config.toml
arch = "unet"
model = "image denoising model"
dataset = "regions of photos with short descriptions (Visual Genome)"
train_examples = 203450
image_size = 40
crop_scale_min = 0.7
horizontal_flip = false
translate = 0.06
rotation_deg = 10
color_jitter = 0.1
task = "denoising"
loss = "charbonnier"
noise_std = 0.4
norm = "batchnorm"
hidden_act = "silu"
widths = [48, 48, 96, 192]
blocks_per_level = 2
block = "basic"
attention = false
upsampling = "transposed_conv"
init = "small_normal"
residual_init = "none"
optimizer = "soap"
beta2 = 0.95
learning_rate = 0.0046
beta1 = 0.95
shampoo_beta = 0.95
eps = 1e-08
precondition_frequency = 10
max_precond_dim = 1536
merge_dims = true
one_sided = false
adamw_lr_other_params = 0.0011
max_steps = 12800
batch_size = 128
epochs = 8.1
lr_schedule = "cosine"
final_lr_fraction = 0.01
warmup_steps = 250
weight_decay = 0.0
adamw_weight_decay_other_params = 0
Rows from block 3, named by matrix and row number. Rows with one number belong to one channel. Each number is 200 + 20 x the weight over its row's rms, rounded and kept within 0 to 999. All counts start at 0. After the name is the row's rms in percent of the matrix's.
# convs0: first 3x3 conv (model.enc.1.1.convs.0.weight, 48x48x3x3), inputs 8-15, a 3x3 kernel for each
# convs1: second 3x3 conv (model.enc.1.1.convs.1.weight, 48x48x3x3, transposed), outputs 8-15, a 3x3 kernel for each
convs0.2,113,193,209,200,185,178,206,212,189,224,210,218,186,195,177,214,205,177,213,190,189,209,211,122,172,169,236,192,206,192,200,195,211,185,192,161,204,178,214,196,214,182,202,207,199,173,216,191,200,164,169,223,211,205,219,191,179,172,212,202,179,223,172,179,207,247,206,168,170,202,178,231,184
convs0.3,093,199,170,221,167,200,206,201,209,191,202,186,180,174,212,185,232,202,188,185,217,189,208,235,190,190,167,219,193,178,185,207,175,173,181,191,192,175,178,184,176,228,189,181,198,196,167,175,209,213,197,233,197,218,200,192,200,187,200,160,175,187,189,183,185,168,189,204,245,206,182,208,190
convs0.4,109,162,202,228,246,203,187,195,173,186,184,194,194,187,185,206,204,188,179,184,187,232,181,171,170,219,192,189,216,214,194,217,267,192,186,180,209,172,203,201,222,205,220,198,195,197,186,215,203,185,189,204,199,177,175,175,178,225,215,206,140,204,185,194,198,223,203,192,167,185,227,239,220
convs0.5,101,207,199,198,221,222,190,213,205,186,193,200,208,196,203,202,205,197,192,217,212,192,208,182,145,234,185,173,204,184,206,187,184,213,190,203,218,190,175,194,234,236,222,208,197,202,185,225,194,237,212,231,199,189,188,212,201,194,174,216,212,169,203,231,204,179,193,236,227,219,213,197,195
convs0.6,097,206,204,191,212,220,177,214,217,193,214,196,192,190,191,174,193,213,195,208,187,189,197,177,209,202,187,178,179,203,201,191,191,184,185,228,185,242,201,217,256,240,238,220,209,216,188,213,191,190,217,211,211,201,192,212,234,178,171,200,195,185,188,214,177,226,198,198,259,181,190,189,200
convs0.7,096,188,233,196,212,205,206,215,185,190,179,174,215,200,232,234,196,176,190,173,199,230,210,179,180,183,174,192,201,229,222,218,155,215,217,179,190,205,215,173,196,182,201,169,181,222,173,190,210,197,176,213,194,205,184,181,182,208,208,180,179,194,207,222,187,215,197,178,184,206,174,169,220
convs0.8,091,206,204,197,168,224,176,206,219,170,170,199,220,186,170,210,209,190,140,201,191,218,159,157,170,201,203,194,200,193,215,213,211,214,205,197,191,210,180,204,242,202,229,187,174,222,172,205,219,200,213,209,214,202,210,220,211,189,211,195,145,172,209,201,203,201,193,210,201,189,217,203,207
convs0.9,099,173,192,199,191,195,187,183,190,221,206,253,201,194,206,199,152,80,149,204,200,192,197,184,200,183,206,184,201,204,194,202,212,200,175,185,216,208,197,202,188,180,214,209,202,180,216,152,195,220,212,218,229,213,186,200,139,224,195,125,214,212,174,205,203,188,187,193,190,194,211,190,204
convs0.10,087,207,224,193,176,200,205,195,218,204,192,189,194,185,156,205,202,186,207,225,205,201,222,236,224,253,214,198,186,195,176,165,197,196,179,149,203,202,208,209,207,212,187,227,197,206,174,197,204,202,238,237,204,175,199,204,204,211,191,185,193,211,189,211,198,214,185,196,169,231,205,213,194
convs0.11,100,165,179,177,176,204,209,217,211,190,177,161,221,184,187,217,200,237,218,190,176,171,212,223,193,195,206,194,202,199,189,177,219,203,216,198,219,203,185,205,201,173,206,201,180,204,180,219,198,199,121,185,217,181,217,214,208,206,203,165,179,213,174,182,207,215,179,207,210,212,210,181,189
convs0.12,106,224,209,173,227,163,196,210,210,228,205,223,189,194,217,204,174,191,217,202,203,168,194,140,172,194,174,222,218,200,189,188,174,197,195,187,198,194,209,210,224,236,196,220,199,191,196,184,183,195,198,169,165,176,168,198,190,205,188,175,214,202,187,185,166,189,205,203,257,220,217,157,201
convs0.13,096,191,207,198,224,188,152,218,222,174,216,240,196,200,236,192,188,156,179,202,189,218,167,169,214,194,170,202,196,190,202,163,211,196,181,196,199,167,182,213,192,198,241,190,188,253,180,188,212,186,181,179,218,187,183,182,192,210,232,144,186,191,198,199,192,219,188,210,157,192,192,173,196
convs0.14,109,209,194,193,193,232,228,203,226,160,203,204,220,211,194,191,145,181,159,205,188,206,184,217,209,188,189,221,204,209,195,191,156,203,220,218,212,210,192,205,195,204,211,202,195,196,206,198,198,155,219,204,195,222,200,192,178,205,201,207,197,194,172,198,219,181,192,192,261,203,195,188,201
convs0.15,090,207,193,231,234,213,272,225,171,215,241,175,149,216,170,181,166,162,217,199,217,217,173,226,247,182,202,210,199,200,195,215,198,217,200,202,210,208,223,167,171,191,166,184,202,197,200,188,227,190,124,213,214,189,213,185,219,243,179,187,203,209,204,171,208,184,203,162,222,231,202,192,196
convs0.16,111,204,213,205,191,194,194,195,185,202,189,210,208,190,219,190,203,224,196,206,223,201,176,199,188,185,177,195,196,199,202,223,246,173,213,255,178,206,192,201,218,190,177,192,200,193,188,176,204,182,194,183,214,222,193,200,205,219,171,162,239,195,210,197,190,233,213,181,233,225,199,178,218
convs0.17,093,209,172,237,156,178,232,193,203,220,191,170,177,225,172,191,181,217,240,224,174,201,173,204,213,198,171,235,181,197,205,184,200,200,209,184,187,203,195,193,192,205,201,212,225,208,199,202,192,188,174,166,214,183,177,193,219,204,194,165,218,192,193,191,191,193,193,234,158,209,195,181,201
convs0.18,098,201,183,189,205,197,216,199,215,232,193,214,205,196,209,183,184,207,223,192,187,191,198,223,218,208,197,202,186,194,194,198,215,205,200,193,212,263,195,178,255,216,224,196,170,273,205,199,188,236,188,215,205,192,218,216,216,202,219,182,157,187,174,187,195,194,182,204,179,186,217,203,184
convs0.19,088,227,212,165,206,189,166,212,222,199,181,206,177,209,230,178,184,175,183,219,212,206,210,259,231,199,207,211,203,171,158,193,148,130,162,181,158,212,210,195,243,214,202,189,189,211,204,152,188,180,206,212,184,203,217,195,231,214,158,159,170,185,208,208,187,201,161,234,239,195,250,203,184
convs0.20,095,206,180,189,221,177,151,210,170,213,172,180,181,210,213,208,251,242,176,221,217,197,199,175,176,212,167,227,205,215,203,187,183,187,198,240,203,203,228,217,172,233,249,234,213,169,205,197,219,202,218,204,176,223,178,206,209,183,211,232,223,204,235,203,200,207,199,166,157,197,216,160,214
convs0.21,098,202,208,193,205,209,207,184,214,219,192,240,197,195,190,212,213,194,195,199,204,206,221,198,197,188,226,202,196,194,201,190,194,172,185,178,205,224,220,166,172,161,160,176,214,195,202,224,211,205,193,181,211,219,226,208,210,196,176,184,228,200,159,204,201,178,182,206,223,215,186,207,198
convs0.22,105,214,193,175,230,176,181,212,188,207,182,199,224,197,223,195,224,179,193,195,177,212,182,75,162,193,142,200,196,193,208,210,211,165,193,245,191,187,196,198,211,260,194,202,203,192,176,194,212,172,205,194,199,196,191,217,207,188,210,196,189,198,198,214,213,173,175,218,187,174,191,202,191
convs0.23,097,188,184,172,184,188,214,176,211,212,207,209,180,181,189,164,200,233,191,200,193,184,220,222,215,180,210,195,194,176,212,202,212,235,187,180,192,216,217,210,194,178,177,202,208,186,202,197,208,190,195,201,194,164,229,207,128,187,189,134,153,222,128,199,203,210,223,189,214,192,193,183,211
convs0.24,097,194,170,172,217,215,194,176,222,193,212,207,208,181,176,202,186,192,192,200,186,205,230,208,207,219,238,199,206,230,205,187,238,215,162,169,210,186,209,197,196,190,213,175,213,191,194,201,182,215,233,192,212,212,217,209,195,184,191,219,244,213,195,178,195,200,198,225,227,192,205,237,182
convs0.25,098,210,213,201,184,202,223,191,199,192,189,203,170,189,228,208,198,182,213,174,184,204,185,206,217,185,186,177,197,208,181,165,213,200,164,224,187,210,200,199,195,233,206,202,208,184,186,210,221,159,170,230,186,199,217,197,217,199,185,179,203,196,203,206,185,194,188,204,194,198,191,170,203
convs0.26,100,206,196,192,210,185,204,203,197,224,194,210,183,180,216,183,186,187,204,179,185,172,220,228,176,174,193,195,197,199,203,203,194,189,223,222,193,218,197,193,224,134,126,201,176,201,210,193,210,206,181,187,206,217,196,225,216,184,150,184,201,187,126,178,212,211,221,193,197,233,181,191,204
convs0.27,093,195,188,217,193,202,169,210,191,179,186,192,175,206,239,196,193,186,189,187,206,197,206,181,152,190,189,194,217,224,198,205,182,245,199,175,219,199,198,185,178,200,210,177,219,206,213,216,198,193,188,179,170,201,184,200,184,213,191,197,235,234,253,208,180,193,189,223,227,216,210,197,196
convs0.28,115,219,200,196,207,183,189,202,198,202,216,212,200,174,221,206,184,198,204,202,232,203,232,218,230,171,169,179,198,170,192,174,124,197,204,247,205,245,193,184,213,208,169,173,212,229,219,190,197,199,169,212,193,205,171,196,227,208,187,230,162,197,231,183,214,158,189,208,172,181,204,153,191
convs0.29,091,188,209,226,146,137,167,185,174,196,207,197,198,213,177,203,185,183,200,195,181,179,243,205,197,196,191,203,213,186,206,228,235,203,228,213,191,191,191,203,162,187,200,191,204,186,173,241,218,189,172,181,218,181,177,201,192,199,203,188,221,218,187,184,210,177,186,177,184,220,159,202,216
convs0.30,096,192,200,195,184,224,196,208,212,177,183,125,203,187,173,197,218,273,187,217,212,216,211,201,196,175,228,206,223,180,197,199,183,189,198,197,208,209,189,199,225,215,193,212,199,205,207,179,199,203,201,173,197,244,210,196,188,214,220,181,201,194,127,194,164,205,218,195,219,186,211,177,200
convs0.31,103,175,207,208,97,165,170,192,187,211,180,221,207,159,200,206,243,213,188,217,214,197,211,238,205,207,214,198,191,213,202,179,203,220,203,184,215,193,187,194,180,177,196,188,195,205,171,190,191,195,158,216,199,208,210,215,197,206,218,201,209,197,215,196,209,183,205,231,173,193,213,202,184
convs0.32,106,244,175,148,197,202,217,178,224,226,185,270,226,208,291,215,208,293,211,200,163,178,199,170,173,200,204,197,196,201,203,219,228,194,202,200,187,175,197,214,197,208,221,217,204,176,197,202,184,174,171,214,199,207,206,205,185,182,202,249,191,208,178,205,204,187,184,179,197,169,197,214,201
convs0.33,089,213,211,165,265,193,85,209,183,170,195,242,204,198,204,216,162,134,159,206,197,191,195,204,204,215,216,201,196,212,198,204,219,192,198,201,195,204,189,216,193,188,236,187,194,190,212,202,177,212,189,182,196,223,195,214,185,211,215,195,207,194,210,219,196,178,198,187,194,181,202,202,209
convs0.34,104,194,209,205,195,202,185,221,215,202,213,199,198,199,226,198,179,244,200,208,202,215,236,234,233,208,196,186,200,205,211,181,216,196,206,237,193,199,188,203,208,217,211,214,203,201,219,153,212,193,179,181,188,232,196,187,211,196,207,238,206,208,210,177,208,182,215,227,274,213,215,193,197
convs0.35,114,207,172,175,222,219,227,194,221,225,225,231,213,209,229,202,205,243,207,179,204,189,231,188,201,185,222,205,202,190,208,187,198,185,194,206,199,208,189,192,180,227,203,178,180,197,238,204,198,168,106,179,160,181,225,198,193,184,163,242,222,188,206,181,193,197,204,188,207,242,190,198,189
convs0.36,112,216,191,188,205,215,177,197,203,201,207,211,205,207,198,192,200,189,204,217,203,196,205,218,209,188,225,195,202,213,204,196,182,202,198,214,189,187,229,198,293,191,124,202,197,214,195,196,195,183,182,185,186,205,194,188,220,192,217,252,210,209,174,202,202,171,194,197,233,186,201,203,194
convs0.37,095,198,208,206,188,186,193,190,197,209,212,239,223,187,245,190,199,266,202,219,206,186,196,173,165,214,213,190,199,191,224,209,236,181,200,223,193,190,189,222,256,205,219,251,203,194,190,192,195,215,214,215,196,230,211,196,193,191,216,186,163,196,192,222,206,202,181,219,212,187,214,217,188
convs0.38,096,204,197,190,219,223,194,184,185,207,235,192,191,220,183,208,178,194,216,216,210,195,274,293,251,206,236,224,191,208,200,198,208,214,210,211,194,167,212,216,78,119,166,171,199,195,190,188,201,179,183,191,177,205,189,200,199,194,181,229,194,222,188,185,191,189,211,195,198,211,179,207,192
convs0.39,091,167,194,214,170,187,216,184,216,209,207,196,182,205,187,192,207,215,223,193,211,198,228,250,257,195,204,191,199,189,211,190,154,187,209,235,245,186,189,212,220,172,193,222,195,170,191,242,185,214,162,205,186,191,207,196,209,191,186,190,191,201,231,199,209,207,210,182,219,203,195,209,173
convs0.40,106,189,185,191,181,206,215,178,217,211,204,214,219,200,118,186,210,193,200,200,197,202,202,249,214,198,235,172,191,158,182,177,154,184,186,144,193,215,204,200,204,195,196,217,203,202,204,228,202,194,216,209,226,215,209,218,198,219,215,156,185,218,155,214,209,168,178,203,208,194,175,262,188
convs0.41,098,219,200,166,251,192,197,212,222,215,201,196,237,208,214,191,191,188,202,203,211,182,169,240,185,186,177,209,200,212,195,192,231,203,208,212,173,175,227,189,171,198,152,165,204,208,189,215,185,209,228,205,194,215,212,217,205,185,171,168,183,205,195,190,179,197,175,185,194,208,201,195,187
convs0.42,097,180,211,201,157,161,180,193,199,177,197,210,185,186,150,196,203,203,181,179,208,200,190,226,227,197,196,184,198,211,204,243,289,228,189,210,202,215,190,184,215,167,178,189,162,199,204,210,224,185,166,203,205,192,203,194,219,206,235,184,185,182,210,204,199,184,190,147,149,216,200,199,173
convs0.43,106,143,202,205,188,184,171,214,236,140,175,108,201,203,146,215,214,121,167,190,211,195,205,208,190,202,201,190,186,194,202,199,206,203,198,206,205,211,193,181,192,185,198,194,197,207,203,210,195,199,221,183,219,216,204,216,215,201,198,141,190,199,177,211,181,205,201,194,193,194,192,208,196
convs0.44,104,223,186,190,179,209,221,185,201,216,197,255,201,217,198,201,184,191,210,180,160,186,188,248,229,213,230,183,203,223,216,219,230,207,196,181,206,183,188,197,181,148,185,208,216,186,192,215,181,209,189,250,199,163,219,176,227,198,245,162,180,203,194,192,215,190,164,200,162,197,214,205,206
convs0.45,099,175,182,213,231,240,212,228,187,202,191,178,191,213,227,189,195,238,196,213,199,203,173,133,184,198,166,197,205,177,222,222,202,219,207,232,212,222,203,192,197,187,191,191,210,214,186,204,201,179,221,213,203,174,186,209,195,200,210,221,190,208,222,200,189,205,209,158,196,221,178,191,209
convs0.46,097,196,205,201,242,233,264,211,196,221,207,209,180,196,191,201,171,179,222,209,216,208,221,203,203,189,202,195,203,190,207,212,212,179,189,199,206,216,174,217,200,190,208,200,193,203,182,216,209,217,155,238,205,184,216,192,202,201,184,226,185,182,218,199,199,180,198,193,197,202,202,227,202
convs0.47,097,187,211,235,194,238,214,243,190,144,221,177,172,253,215,176,195,255,199,180,197,206,191,159,176,188,184,173,189,197,200,209,192,208,200,205,203,213,205,163,221,162,193,179,229,207,209,190,191,183,173,188,209,177,214,186,219,196,140,189,158,174,208,198,187,202,218,161,173,172,165,170,204
convs1.2,086,174,205,196,203,183,185,215,202,183,207,202,216,185,209,198,213,188,201,231,222,202,225,235,244,225,207,201,209,240,199,196,215,236,192,200,199,205,182,189,183,199,221,204,182,205,192,227,221,191,265,225,208,207,206,212,197,170,189,195,180,189,184,226,199,210,231,220,242,256,199,145,188
convs1.3,093,199,210,207,191,190,234,203,218,196,202,210,187,169,182,179,211,234,221,210,240,243,207,201,246,215,207,197,186,179,208,196,152,173,207,214,215,216,200,219,202,164,231,217,209,212,192,162,196,198,188,150,215,218,215,201,200,200,181,187,204,204,193,198,169,191,211,194,181,172,179,186,224
convs1.4,087,209,189,207,206,187,173,189,210,221,232,233,186,174,210,201,201,204,190,223,213,197,199,207,241,212,223,222,222,183,203,164,189,208,219,200,189,198,232,198,188,205,212,227,188,233,185,196,229,220,240,212,184,204,204,188,195,184,190,210,184,203,186,198,191,220,179,167,171,190,207,212,217
convs1.5,114,196,183,206,186,172,168,201,191,195,212,220,214,215,217,191,200,199,216,211,207,201,219,171,193,217,204,193,174,208,216,184,196,219,166,186,178,191,180,175,220,179,206,207,198,216,191,227,210,169,254,273,190,187,196,197,200,195,189,193,206,195,198,191,206,208,218,227,188,213,220,186,192
convs1.6,086,184,205,213,176,161,223,189,172,220,203,193,203,228,228,204,201,225,210,196,196,216,228,216,199,190,193,202,202,192,199,166,181,210,220,212,210,200,190,185,160,145,170,175,179,176,215,171,202,174,229,168,197,203,191,180,210,210,176,179,202,207,199,231,220,206,207,205,151,171,223,195,208
convs1.7,097,195,202,185,201,192,195,192,203,194,211,215,192,193,258,193,213,212,189,197,192,233,197,103,191,188,209,207,172,267,230,186,237,223,171,202,193,215,213,195,200,168,192,186,216,171,203,199,210,214,194,218,189,200,194,191,210,190,241,252,177,197,222,242,197,201,209,189,202,197,199,186,186
convs1.8,106,199,206,196,159,197,176,224,218,199,142,169,252,213,196,201,221,165,174,197,190,208,178,219,193,159,185,208,186,187,219,180,194,211,183,188,168,205,185,195,194,129,226,189,191,215,193,203,193,204,249,193,201,216,197,189,179,225,242,185,170,218,176,162,192,223,187,187,184,140,176,190,193
convs1.9,103,204,203,206,242,253,173,195,218,205,214,300,235,186,217,199,197,154,193,192,176,191,175,202,195,194,243,203,191,185,193,194,225,188,181,199,215,214,182,205,172,222,215,212,220,206,198,210,213,214,200,213,196,234,212,188,211,199,196,175,208,189,202,211,199,205,186,193,187,155,206,200,180
convs1.10,100,197,197,195,224,186,223,224,178,187,207,101,159,196,175,194,215,189,214,232,191,167,183,173,222,228,215,170,211,183,187,234,212,187,241,226,197,184,190,212,204,193,212,211,219,224,199,217,188,177,222,210,206,190,205,203,198,194,193,207,184,188,176,191,144,230,254,191,237,264,176,166,187
convs1.11,100,194,210,181,182,218,224,201,217,226,191,171,215,203,199,207,180,226,184,195,207,180,169,251,192,187,190,173,230,225,194,212,239,183,213,205,213,195,200,206,234,243,199,205,220,189,188,216,197,213,193,230,184,209,224,184,182,182,211,209,220,211,193,209,216,169,176,183,203,190,218,193,189
convs1.12,094,203,197,168,212,149,198,220,230,196,184,191,197,193,213,195,214,179,189,183,244,218,249,213,190,226,243,223,204,230,201,198,220,239,189,175,199,197,211,217,185,163,201,228,202,193,211,193,190,242,294,201,206,200,207,207,201,182,217,181,180,202,221,209,216,213,187,191,220,170,193,207,200
convs1.13,100,207,168,211,215,190,144,230,195,168,223,241,208,208,171,209,201,150,197,222,193,169,210,205,188,210,182,215,178,187,208,187,228,188,196,202,173,176,196,194,135,196,243,204,204,248,195,189,192,196,190,231,206,203,201,206,236,182,180,185,219,201,182,192,229,193,203,194,154,241,172,174,233
convs1.14,083,186,160,199,147,175,203,159,166,201,215,218,199,190,205,204,195,232,209,190,208,214,221,237,212,214,225,210,185,199,202,197,174,220,212,208,204,215,195,181,207,195,242,220,202,194,189,232,213,190,199,225,201,208,199,204,178,219,195,191,217,198,198,223,200,189,199,192,172,197,210,195,215
convs1.15,107,174,193,214,245,196,268,225,182,212,189,146,167,195,206,209,170,189,198,190,221,219,169,155,196,198,177,188,201,186,202,185,182,187,188,207,195,198,193,202,173,175,150,207,199,186,194,212,204,181,236,196,187,197,208,187,182,177,181,188,192,187,192,195,219,212,201,151,169,222,213,182,217
convs1.16,085,198,207,198,217,205,189,219,188,164,205,210,187,200,206,226,194,189,197,206,176,191,212,186,216,186,218,186,204,175,204,233,168,218,255,155,200,195,203,206,179,161,200,181,190,189,186,193,191,200,247,216,226,184,217,194,187,218,191,195,206,211,196,209,208,221,186,190,212,206,187,226,218
convs1.17,076,187,184,179,196,203,161,188,201,181,191,187,206,195,217,180,205,170,193,206,213,208,164,238,224,209,200,192,229,227,212,212,179,219,198,200,204,188,176,207,168,155,220,188,195,192,196,188,201,220,232,227,202,187,189,213,199,207,200,204,207,191,195,188,236,215,209,215,233,182,191,197,215
convs1.18,106,208,186,197,195,211,206,194,208,206,207,203,185,194,146,214,192,214,190,218,193,201,192,192,220,207,210,207,187,193,205,197,190,199,224,188,205,224,196,179,218,197,216,169,189,206,182,198,201,200,195,194,206,198,210,224,209,196,247,243,186,195,190,206,220,199,210,215,232,198,196,205,197
convs1.19,101,216,195,168,231,191,192,236,198,189,183,212,220,207,157,191,203,176,226,201,205,206,204,140,186,216,214,222,199,184,210,204,144,126,250,197,190,204,217,192,196,175,194,214,217,213,200,207,187,206,215,221,214,175,237,212,204,213,213,176,183,204,208,217,195,167,177,169,180,219,241,241,197
convs1.20,085,180,230,210,239,240,183,205,202,186,216,184,197,207,213,237,199,182,212,187,200,163,206,210,170,191,195,171,166,162,153,174,161,211,217,165,158,195,185,180,160,164,208,177,177,212,209,180,196,224,198,203,201,223,207,205,191,224,220,182,211,202,196,225,202,228,191,203,228,219,203,217,207
convs1.21,113,182,199,226,215,182,196,186,186,167,184,220,211,190,180,210,188,193,199,193,171,187,190,206,193,201,181,189,192,213,230,200,225,210,185,203,202,225,215,193,153,183,167,189,209,210,201,191,175,194,174,182,219,191,193,214,225,211,174,186,204,213,211,183,202,174,174,167,163,190,182,211,214
convs1.22,100,200,192,193,219,181,192,198,196,180,224,198,155,187,209,189,178,193,215,211,225,190,220,191,199,208,213,194,203,180,170,150,199,238,217,208,191,187,182,205,186,119,170,196,189,201,204,206,201,198,253,246,182,199,226,205,171,168,211,202,221,199,199,233,193,189,193,151,179,217,220,220,210
convs1.23,103,199,172,187,198,187,209,212,193,210,212,211,195,206,230,219,221,256,178,227,154,193,211,240,200,187,192,220,209,246,217,193,242,211,211,209,224,167,179,181,207,183,193,227,198,187,201,236,211,197,197,191,214,180,216,220,195,218,220,220,201,216,235,223,195,203,217,216,183,205,195,175,212
convs1.24,107,196,190,195,195,196,188,201,217,203,193,209,192,187,172,193,217,224,209,224,185,171,208,169,196,204,246,215,202,197,207,212,151,190,194,194,175,197,178,223,203,188,215,196,227,212,187,213,188,190,205,164,199,203,185,164,198,192,200,234,213,196,187,164,183,185,189,195,172,219,223,214,195
convs1.25,094,189,195,213,173,181,237,171,197,225,214,201,198,194,192,185,218,211,193,223,195,186,194,169,196,209,193,196,180,215,221,172,205,235,178,161,215,212,193,206,203,189,170,212,200,192,190,221,209,161,231,219,207,203,206,188,169,166,194,167,175,217,203,205,202,209,198,189,175,207,210,201,199
convs1.26,106,206,209,199,224,219,179,199,209,199,227,221,199,206,203,199,221,208,234,180,198,196,180,163,165,197,207,205,187,209,214,210,183,190,193,207,182,207,230,191,226,278,203,195,218,166,195,200,179,186,158,242,185,197,195,187,155,173,197,153,199,187,210,202,207,177,207,180,178,184,198,195,176
convs1.27,098,200,204,215,217,229,169,182,195,198,205,216,195,207,211,193,204,198,208,181,144,176,197,150,174,176,179,204,209,243,201,167,251,198,179,210,211,197,207,215,195,186,191,186,184,216,191,193,185,225,194,196,216,193,224,217,198,198,193,275,213,194,178,202,196,191,164,137,215,208,215,201,225
convs1.28,094,221,223,220,235,223,193,224,201,199,197,191,202,201,138,212,202,191,215,197,186,222,204,145,184,224,196,205,203,192,194,207,226,177,191,218,212,202,184,214,216,204,210,225,230,172,195,193,206,187,184,184,204,199,171,185,225,189,180,255,189,199,163,189,205,222,198,162,200,267,227,218,190
convs1.29,089,186,191,204,193,228,224,204,220,200,205,210,207,205,222,162,204,208,194,217,223,215,213,201,176,225,208,200,219,196,166,185,184,181,227,228,242,196,200,188,201,181,235,216,200,223,210,225,196,216,240,227,198,214,211,213,212,171,206,210,205,204,193,212,177,213,209,185,223,235,233,181,210
convs1.30,100,183,204,204,185,164,238,175,189,226,195,149,190,194,221,236,224,287,238,233,214,219,199,205,199,197,210,200,186,208,169,222,212,214,185,193,198,218,202,192,225,195,163,186,177,168,214,195,186,231,254,203,193,242,198,200,199,175,230,224,179,203,213,182,225,184,181,206,215,192,199,211,214
convs1.31,106,187,197,177,128,151,153,189,196,202,188,209,209,212,203,220,203,187,196,205,189,199,183,178,199,189,201,226,194,179,178,186,188,220,230,220,211,189,199,208,193,150,167,211,192,202,187,191,206,195,265,221,200,218,223,187,177,219,177,167,180,198,192,183,213,202,205,176,140,134,209,187,186
convs1.32,093,156,183,240,188,197,214,261,196,143,189,145,169,194,138,195,153,166,211,195,197,180,164,163,197,189,155,190,178,200,197,191,153,187,201,215,207,215,206,180,190,211,204,195,201,225,200,189,203,198,211,207,205,182,211,196,192,187,196,243,214,173,215,190,214,215,186,189,212,235,182,206,216
convs1.33,108,222,207,191,293,235,99,237,200,178,217,257,213,207,213,198,194,158,211,205,204,198,181,198,211,194,216,181,197,179,175,218,232,185,196,199,196,198,205,199,192,223,243,180,193,202,193,178,201,203,204,206,198,211,189,193,199,230,186,181,218,189,200,211,209,198,191,217,203,209,190,209,196
convs1.34,117,204,202,186,203,210,196,200,206,218,213,190,193,212,210,211,224,219,181,238,210,226,187,220,235,222,231,199,201,175,187,178,165,183,205,214,204,209,190,199,186,185,229,218,212,205,192,192,232,200,240,213,201,210,199,206,191,179,192,164,194,205,183,214,163,207,217,193,252,221,233,173,176
convs1.35,095,178,180,224,228,199,190,238,215,173,197,193,219,208,177,191,198,189,178,196,196,191,212,180,194,199,195,209,192,192,179,198,195,204,191,186,185,208,215,189,206,173,180,202,185,192,198,238,244,229,259,258,216,175,176,226,196,206,204,230,224,185,194,192,191,203,234,190,246,233,200,225,174
convs1.36,087,189,198,217,184,187,201,226,208,195,175,171,191,219,222,193,212,205,196,186,204,203,209,217,188,196,189,217,212,212,205,194,197,228,207,209,194,199,216,181,251,203,122,215,178,190,216,230,206,213,182,225,195,202,214,208,198,202,194,202,181,221,223,200,186,193,196,217,205,212,202,203,196
convs1.37,102,214,229,191,159,194,196,197,193,199,183,234,212,195,174,173,208,238,177,160,151,172,178,133,190,175,150,196,180,204,202,184,183,220,165,190,198,194,164,211,222,171,215,198,187,193,189,175,191,169,166,184,193,175,193,177,232,205,203,248,207,207,217,191,214,190,185,198,180,197,185,204,184
convs1.38,110,213,182,197,250,143,175,221,209,203,224,229,201,170,191,200,149,184,204,207,184,203,153,160,194,192,206,198,179,171,164,182,174,192,221,197,204,182,205,210,130,206,182,188,191,218,200,219,199,196,247,215,205,195,217,224,204,168,185,181,233,214,193,222,206,199,206,186,212,213,168,217,200
convs1.39,105,186,205,219,190,220,237,206,208,232,205,227,189,203,170,211,208,205,199,212,205,215,188,168,191,178,203,191,199,212,202,208,184,208,225,182,191,192,212,203,173,195,219,206,193,196,191,201,221,235,172,184,205,198,211,269,274,210,238,218,204,202,205,188,205,198,200,187,229,196,205,192,177
convs1.40,115,200,194,186,202,205,190,200,211,205,202,216,184,207,255,194,191,198,191,217,212,187,185,193,197,204,227,198,221,180,175,220,221,209,189,170,196,205,207,184,211,226,193,213,177,197,196,186,204,223,198,218,207,189,194,222,183,178,201,188,204,194,190,207,189,189,205,212,177,175,228,179,186
convs1.41,080,230,221,191,233,238,167,212,211,219,219,225,221,211,208,211,186,227,220,209,230,208,192,175,217,228,224,216,225,203,226,223,217,196,208,178,182,212,183,219,194,216,231,199,185,217,211,190,234,216,210,215,217,194,199,192,194,209,213,208,206,218,196,204,209,220,221,183,203,210,189,212,229
convs1.42,095,208,207,199,181,230,216,208,184,212,225,228,195,210,271,224,199,230,198,191,184,204,194,250,218,172,194,210,209,239,220,197,170,162,207,197,197,194,218,203,219,266,213,202,205,196,190,190,197,211,242,201,194,210,185,199,178,187,193,173,166,203,212,206,218,209,198,164,208,259,183,185,187
convs1.43,125,167,196,240,172,194,187,235,195,155,156,112,187,217,175,214,196,87,171,211,223,213,202,189,202,204,195,195,177,206,213,199,200,190,188,205,215,228,187,210,219,189,210,193,205,211,202,212,198,213,187,199,208,180,186,219,208,210,217,218,183,198,172,205,199,222,199,201,241,210,203,196,203
convs1.44,109,194,187,191,205,192,209,205,202,227,197,189,204,196,174,201,207,227,227,196,188,198,213,204,200,202,209,233,197,209,196,174,204,186,217,212,217,182,208,195,177,208,180,189,168,161,196,224,203,223,239,176,205,219,157,221,214,210,222,267,193,198,208,183,209,204,189,214,235,205,209,262,202
convs1.45,097,213,208,161,179,196,226,199,215,216,196,150,176,200,153,184,214,213,206,185,155,161,193,190,171,186,190,173,190,196,166,183,196,206,206,205,200,188,227,213,212,261,229,216,205,179,215,185,177,195,191,195,193,205,188,203,194,196,196,200,189,204,186,193,210,189,200,182,189,232,197,167,187
convs1.46,117,195,194,196,196,173,224,204,184,195,206,219,207,204,200,226,183,190,221,199,194,211,191,206,212,211,188,200,214,207,204,185,202,202,206,195,192,208,182,244,230,208,221,205,208,204,213,188,208,182,238,184,224,221,201,195,205,198,199,179,218,207,202,209,216,199,175,173,171,142,184,196,195
convs1.47,093,220,221,200,178,179,184,184,214,208,189,190,220,191,223,216,186,213,218,210,210,203,190,198,185,206,191,221,202,220,200,226,220,211,185,167,165,197,188,194,208,236,180,210,222,183,175,215,191,212,196,188,205,198,202,200,222,214,216,253,242,201,192,213,194,224,167,213,191,153,215,199,205